Weights of a small sound classifier: norm layernorm.
Rows from block 7 of a small sound classifier, named by matrix and row number. Rows with one number within an expert belong to one neuron, the router's apart. Each number is 128 + 24 x the weight over its row's rms, rounded and kept within 0 to 255. All counts start at 0. Numbers have three digits each. After the name is the row's rms in percent of the matrix's.
Before each expert's rows are labels from the 100 clips, of 14848, where the router gives the expert most weight on average: "responds to" is what is common among them. Only what is clearly more common there than usual is listed. The data: short read English sentences (LibriTTS-R). In brackets: how many of the 100.
# router: router (model.blocks.7.mlp.router.weight, 16x320), inputs 107-213
# up: expert up (model.blocks.7.mlp.up, 16x320x320), inputs 107-213
# down: expert down (model.blocks.7.mlp.down, 16x320x320, transposed), outputs 107-213

# expert 5
responds to: voice: male (100); the word "the" (52)
router.5 090:103140146126091116072094145129147121148143123117150176132137106114144128208132150107137172109140108180161132134099113106107138129156136121184172112156140143136106155145086125143084092167141128108134078118110091119071156086149128144124140109108102112127158154166138130101114128124136124129162146123086113095153184133149117
up.3 101:129109149154131094110055168107152135134158115145125129158127157104095170152156153121172168159128122168088123127127071111155120142134140149121157117159097178156105142150109082096086149108144149104169167131125173113095134114153129105101157126143137134095143108118086129091141086141086133166116132158082149127152135114110130
down.3 096:134124117106133169137142132117103092138125139104162125127142163106116130121122141174139146112134175151168143107135105075125147125149160114097108140089181110125157142187159109155147136145096106137159074131091111128062126110139140101161144115106116158117131154095147134116145170119161087122140162139140146134123166114154190
up.4 088:115132147109102165099122114108086154125122121130139160108160130125165138152134104129115120174161147159114086124094124152178070125122138128113142140119155112130143135085129099158156152140084166155131135088130127133077120135122164135107136167135113130113128131123108137102098139082127124084149069133114141137133111122135137
down.4 096:141136153117113120115120138125117140127192110121154148108090132124131168110166107193132104143158127173067138149120098133113124167118126118115130117104109155140152145110136135163142118123156125096138121174137176115135084109132143153144077143083133093115136125111146148125099160114093150090123139167147099112106159134117138
up.5 097:139116129111124155122108145109117112149169084090110131137126178135113117107151135140149150094093099104112133142123083161155121094127131129147139157099123096109124109165124098137110125143124145086167117122158132092134157095075131112122128153119108070136130114132164142145119082116177135149127139153135115132103124141153130
down.5 102:114132128110132164114129107150115144144167136119097065182154151085099162113104122132149116117146142151128122128110086108130147158135152124121140154126116101108106124128160150150150153166102143128167139119135120095111087117133140115105111113057142138126163127107161134129141067144077132080110139181108162127074156083125099

# expert 6
responds to: voice: female (99); the word "and" (27)
router.6 096:136108139140149115108122117179104127110139152135142144136141108123137117104098121137178123166170145094138176210143147097149134108122123135162125136114134149119133162117152103157148136147124152136170135132126117150186104132101164135110122123106102093105134135100125136115115099152054202140130131112127082087138167120144132
up.3 102:147107144125137107120093127133150109133134105092157115110144109104138102119167125150113141157140111178152107156090151133131132134142140162116146124125136140148131097118076128123149119171111151142049158095104103136171156091140130162126138123139132144152157077141163139122110142124135118091135139150098142145136129096154158
down.3 105:119177148117146153111137085113141182080125144141093123150157148137143176115084117128106091169151162100102118143122083153126086163133100142114114145141114142139131113139124140107099137129129080102131178126115116155164108100124173116137087130165146121125141159127140151128133122093126095123131162096106157122133122126119133
up.4 092:114119209166099132102098151107137152126184123138122133093118153133119121129126119137145124119128117136112123129121152143145094144166150130135115127112156138091133100139119143152182141142148126094170124100138136153102149106095079109166121151181107123154072117123145137143115159134105121182154152095139093173118080102091148
down.4 100:104128128110085118135112131130121155150155139186079159171179163101083110160163117086144118140151105135173084121161123134110144112119106147132095139103093145136125120119087110131081124122111121113139113125169126145136122099120094142127147107143148130158146154095139136122123083105120087095164145106124119137090157132144138
up.5 095:182162092118084075122122153138136106136177079135123083118121123136141143120095157125137135107133156086160101096138143174134122132132154086139125125149155161143139121171087145114092130123104127126105117138130167152126172124113083123145199104117125148131154096082098120174133108118111090130087170157132132121128117149155122
down.5 103:076125112076135118114127144158146145107163116131137156171125112073165133096126126102097143100108134130105139126091149112073138092139108135069107142096109138104119077120151164120088119161101144152121138080126108134145148104155141130139149104156061066116128114136149098180116084139182165116151103128101153093132140085160112

# expert 10
responds to: voice: female (89)
router.10 089:106156122130105114130123149129142105092115124126076073126121193144181097108096132117124144112144118119118136133178146120140106104129097133123116119164120134110146160107143156166150123157102128145146139151131123126114097098179099107138120130155112127110134143115124140164128138127118163138157132102115137124138147143156153
up.3 098:127082075119155146111161136109122106133141114129119106106134092117092121140121086131147135171107100114148160118150150128084134066132124125145107140094133102119114156165114117076116112169126105157124125127117102099131133093092118114134132083098103086155166123120109150121141104083081172131159170111130114149097133128099127
down.3 100:113126153142125137081176158142095160123127113128132145131169139141152163151144105153140124100145113094138108113159106136127168143110130132145142117185132128153127162153111155094145123170135101171105109125103111138106136162118161105104118106150144135088132161094160178141092109154158121146127184123117144133134104123115175
up.4 122:177130158159136115115124132149136165135160116110124121111131153140105077133160127144094143122127117125150106097142141146114089106142143122147154129113127138161143165100137114131096098159104134165106140172186145117139168108080117126148134115111128198162116133140111142123097145130174149099119125181130135123100151124140110
down.4 117:157112109195110103137133117108141117120139102144142162126138170104092120117098165113106117086113162114107125103132111123103145147134148134158071140127140107137175128161130142130109140141119117145129141106113170199109136137180121141168145105141087102116109135080108099170122108099133141154124165154114151105111193139120140
up.5 096:150128150101128153127130120146103134186146080132186168126151139112107120141108125113116161109146102107132109133134136135149147188141103115130102168127148126126099087117101124141106069094100136107126160137111132133147157164141089097123161123125116107135134157163143080131072114145131142086102185161157146119176126126145162
down.5 099:127110089124175122104140144163139076133120165122189131123148172142168143133143123124120134104141081137091105161171184159170139081089152102103140138170104108105087146118119124112132130124105086137149154105089113125143078144100137125142097146142149153141098198113134162099156173146154099132169095120098063139130159141130107