Weights of a small sound classifier.
Model: arch transformer, norm layernorm, moe expert_choice, num experts 16, layers 12.
Training: 5900 steps, held-out accuracy 97%.
Data: trained on short read English sentences (LibriTTS-R), 58.0 epochs.
Rows from expert 1 of block 7, named by matrix and row number. Rows with one number belong to one neuron. Each number is 500 + 50 x the weight over its row's rms, rounded and kept within 0 to 999. All counts start at 0. Numbers have three digits each. After the name is the row's rms in percent of the matrix's.
# up: expert up (model.blocks.7.mlp.up, 16x320x320), inputs 0-106
# down: expert down (model.blocks.7.mlp.down, 16x320x320, transposed), outputs 0-106
up.68 101:572561489392510490438519470440446492414527482569462510416500509596463608561506518504567468587453533472594510561447543473586496457605525468543516458437445448542485518528454426458587555481505464543509515540530458602544461531533515453448488564559563454602421549517435514525561521482508451447515489548458559389497464522487476
down.68 100:546402649621496450536512479533523492436493542427547482446484477477486447566488466531555504497444558599526519458486597536557519549474515466417503507546479537459515546434426442462523530477450534572431439557520524495444403545496509528505508486509436490490486548462508424607451520469502475595469436462377503550475510546522521
up.69 099:538506504501484468538504410459592393482469491488531549439487484485580544523497565436484528615508502468556533518449421574507431522480526483520584494526544482452606397488543532587529439476467455473500464449491510507469509475539483544486551368457540483397450513534394439613528520555528492441420397528519507534449421474467454
down.69 097:423531373484543501426467501545545548500562468429582570471529550574532462544470446418377581487567486533528635415525490471480406561522562498460487584450478498446435511586513541567541546489540450543572539594560552525465440554552461440518538522445414472492482443539569434447517472537501528553466495559471474421508465443372447
up.70 088:474471536467509508472526471453518480590528516490502557538545461569496496517413541468460559491495461481462424430527488492533582538484553529539478555532416488499492495539442470541509551409611458540381546535596471515461526490506485549438565658521443510479453457484495444504508522420493449564551573542483503557553483403540556
down.70 097:524484476483485443559503563517513552453466443555482550484471490585576530470536561515514469441415390551445444526547391513522452469575482495457450413479461526569443554516511580505454551465504464610447438540538397452523545562532547517596640534545520439448444497428446459442567477579558488559431516517484497470542424492470425
up.71 106:540436459499570556523514476504572500497471453506504578492503467545511450489553505507611514535538456538547607522516464594463521430449430479477526430481425492403567562522469513510498433418535470455514482496561549505521460408491533477543498425566513545466502493493416382497595486543492439496479567439509423525513563383472478
down.71 102:563466553539534534460470488475514475508508454551475494479493529489536568510517592547516387398386527495601572565506477491518426513479556568514461483510446574475478530546531544437468469407510527500529418478544454599513462418437505500473582476498485461514534569449556551497433573513527511431540496510400468516514509581491550
up.72 092:422495413479537503502536517577446536583518525598478491518518473384441463471488509486428451486478551528532455598463540368598414621481453427470469500491457490578600456495464491604423571521575499529623484537546506576512583475466388502469497650483485462561417440495515483473485485448558540532555474480468415590599517508418471
down.72 098:449562501440511444518493490579516482493515539462556429449464528521565506459493474498492520554483502494468459339558496483623477467522469481361457430601506521534547469568446487555526492512636485439399431507618424495467536477502631475487504506491514472495498489507537484430573481583448456453517524472556476629504536540490516
up.73 096:435485461489491491534560581444427465518508525519544548548541450436511471481510511448456540448438606479544567564567438557510539533456474481549578412462493502492460463487475550504511437527419442560526486480449504473477506534399506485471594562551458630465506497501521582521566542425549546476573434418444536548520520525465437
down.73 100:389570489558630469620407445549547513497541540462470452540394496556460472461523496466460515482496548491487570463524574543407526474493526435504417541531479552515542501501515406493475611467478568471477522552508528502466485453431545498484543518514435450450442527496493430555610460580513631577571507535467471585515501550558495
up.74 092:585518447608475498517510532515546450472501508518403487520527508551512510542434625505509487526548440475555480647534539518462514520558467520432403573390465546440527520525515446486450440494578477456440504511554507481502495505557462592419558457488510578505466443524502462499462427435462567464493433594518560495503539610553475
down.74 102:545451529549435493435506525460550452440521545429605509541494493472489484414449425547425514459455396526514476544530490523511341471416429479433454478555519486581487515549568481500553429496501510521527426617547476542479512516531517492628531484441497472545445522520579580438498464546437462536566557501485467483546460413480453
up.75 096:426562441500459535457485615630455482464600553606499422490522563485477455435557510457437473589515463440438478463457494535578537525519507519479457465451435457459488474607414578548525442502564522530608557453532588595524466489523535496474397415510433468490492525592564449529426483444447527553555543453470517466500432531481540
down.75 094:518555387461493432568470553453420458525510530505501548413569552492424483429499437492533441536588544547477446440547520549444485423616502547490455483507460553437589626507450509537491479438528468528502488439482438527547437516462446520478466463472494535637568460530434456479544444499533478506458480486502489466477511474536403
up.76 093:550498494472552499571432454542429508521552438424484533498527506578517530535517531539609511489590563498496556478499547463396426482540533453483566533428521449636509524441411521477460517487480468449572568499475499540478508541458525407478573469506511439418575484551621505453504491466468507457440521515483462515511407464442478
down.76 104:412577626521505462520493462407439536494526366514479514522493499571521559566487466414626528453438547536455545495523517511557512517513474436524546474462475509414505516596518537633496436520509599554553515503406539533472508525528507461530541559531456534472515549489535500396480480421540409552417451454480534457424428571522527
up.77 096:531553426537526453378538541482481498476527442433507527475601522491581482567552518480611549583531570430507437474602573419478489485503539442527542461434496525405515497500553520539539486560581602492485538483588411499546555519484424532583430562447435529546565511630545550479548523466504531546451541511510576536518498514554603
down.77 101:509529470430596470518495483516493528497466394569361521494502520429596423478484464491517467546513462454461575522525554515559480573434524477541566389547529535486454488545480584457483517398492452461442548517568593483605413613397589477516535490605535497527562591533425567419574510510421520457546539488469525508530578526564554
up.78 098:519462473521484449499515582570564550485476510541473470399483553578566548631561476475577568460612417493467505453490599538496492564510568492500464549499479534545529460544591488464431523483521476509552434518429472452427485482481505617479440551532586562504489493445465482518466454535403434488448486454431497434527425561572494
down.78 100:477507597507476428435528500538504472504531444443484510475542517489560564516476495439537573508473535575495404451454526477546444552463520553465529495522470353529478501491503450554567481433487539497439489517524547441537485528481411587493546510499533451483471485432511540419437537502444578501399461442441526567477446552449528
up.79 090:494505479457530515538568477425457450597529453536463545484526525522495508487503371441474492503621489393516402490511488452568536437492463431537579483521507459512505493499531498529451498578531508480543550569458496519576554497608518574481564547480451536471502465451435484502538640412574418532454547488548546449530556535436544
down.79 095:522510519460578450474516544492448501514507571504499578494523432496500488517535416502558490472519577441541610510563485448478470512470488499516475604434512542495467583422516458396607505499447474568509560523414565668501387454525447435493518428484464518519463461534530554436521559454515581511514524475552510539535386558569553
up.80 101:487440495455559521524486536592437520556543552569456401455542561510471494506555541636585592424515435465579484480502459567524549465420450491387549444482413472603520470511600527460561528466506440487483547535447484407481474418396451464486524382450522598488504525398554502513438513550496483506501539529439436476499561521423462
down.80 091:430516516499440562413554465547416500458411522485506486564534489490473502500420522541490555461538517480515482478545502542512580548535489558516540568401411503503459436470458523520529381460457570580480555470501564476552503483446442600471423581500563530545520602552606483507446524466477453467567463551587535426613465508551490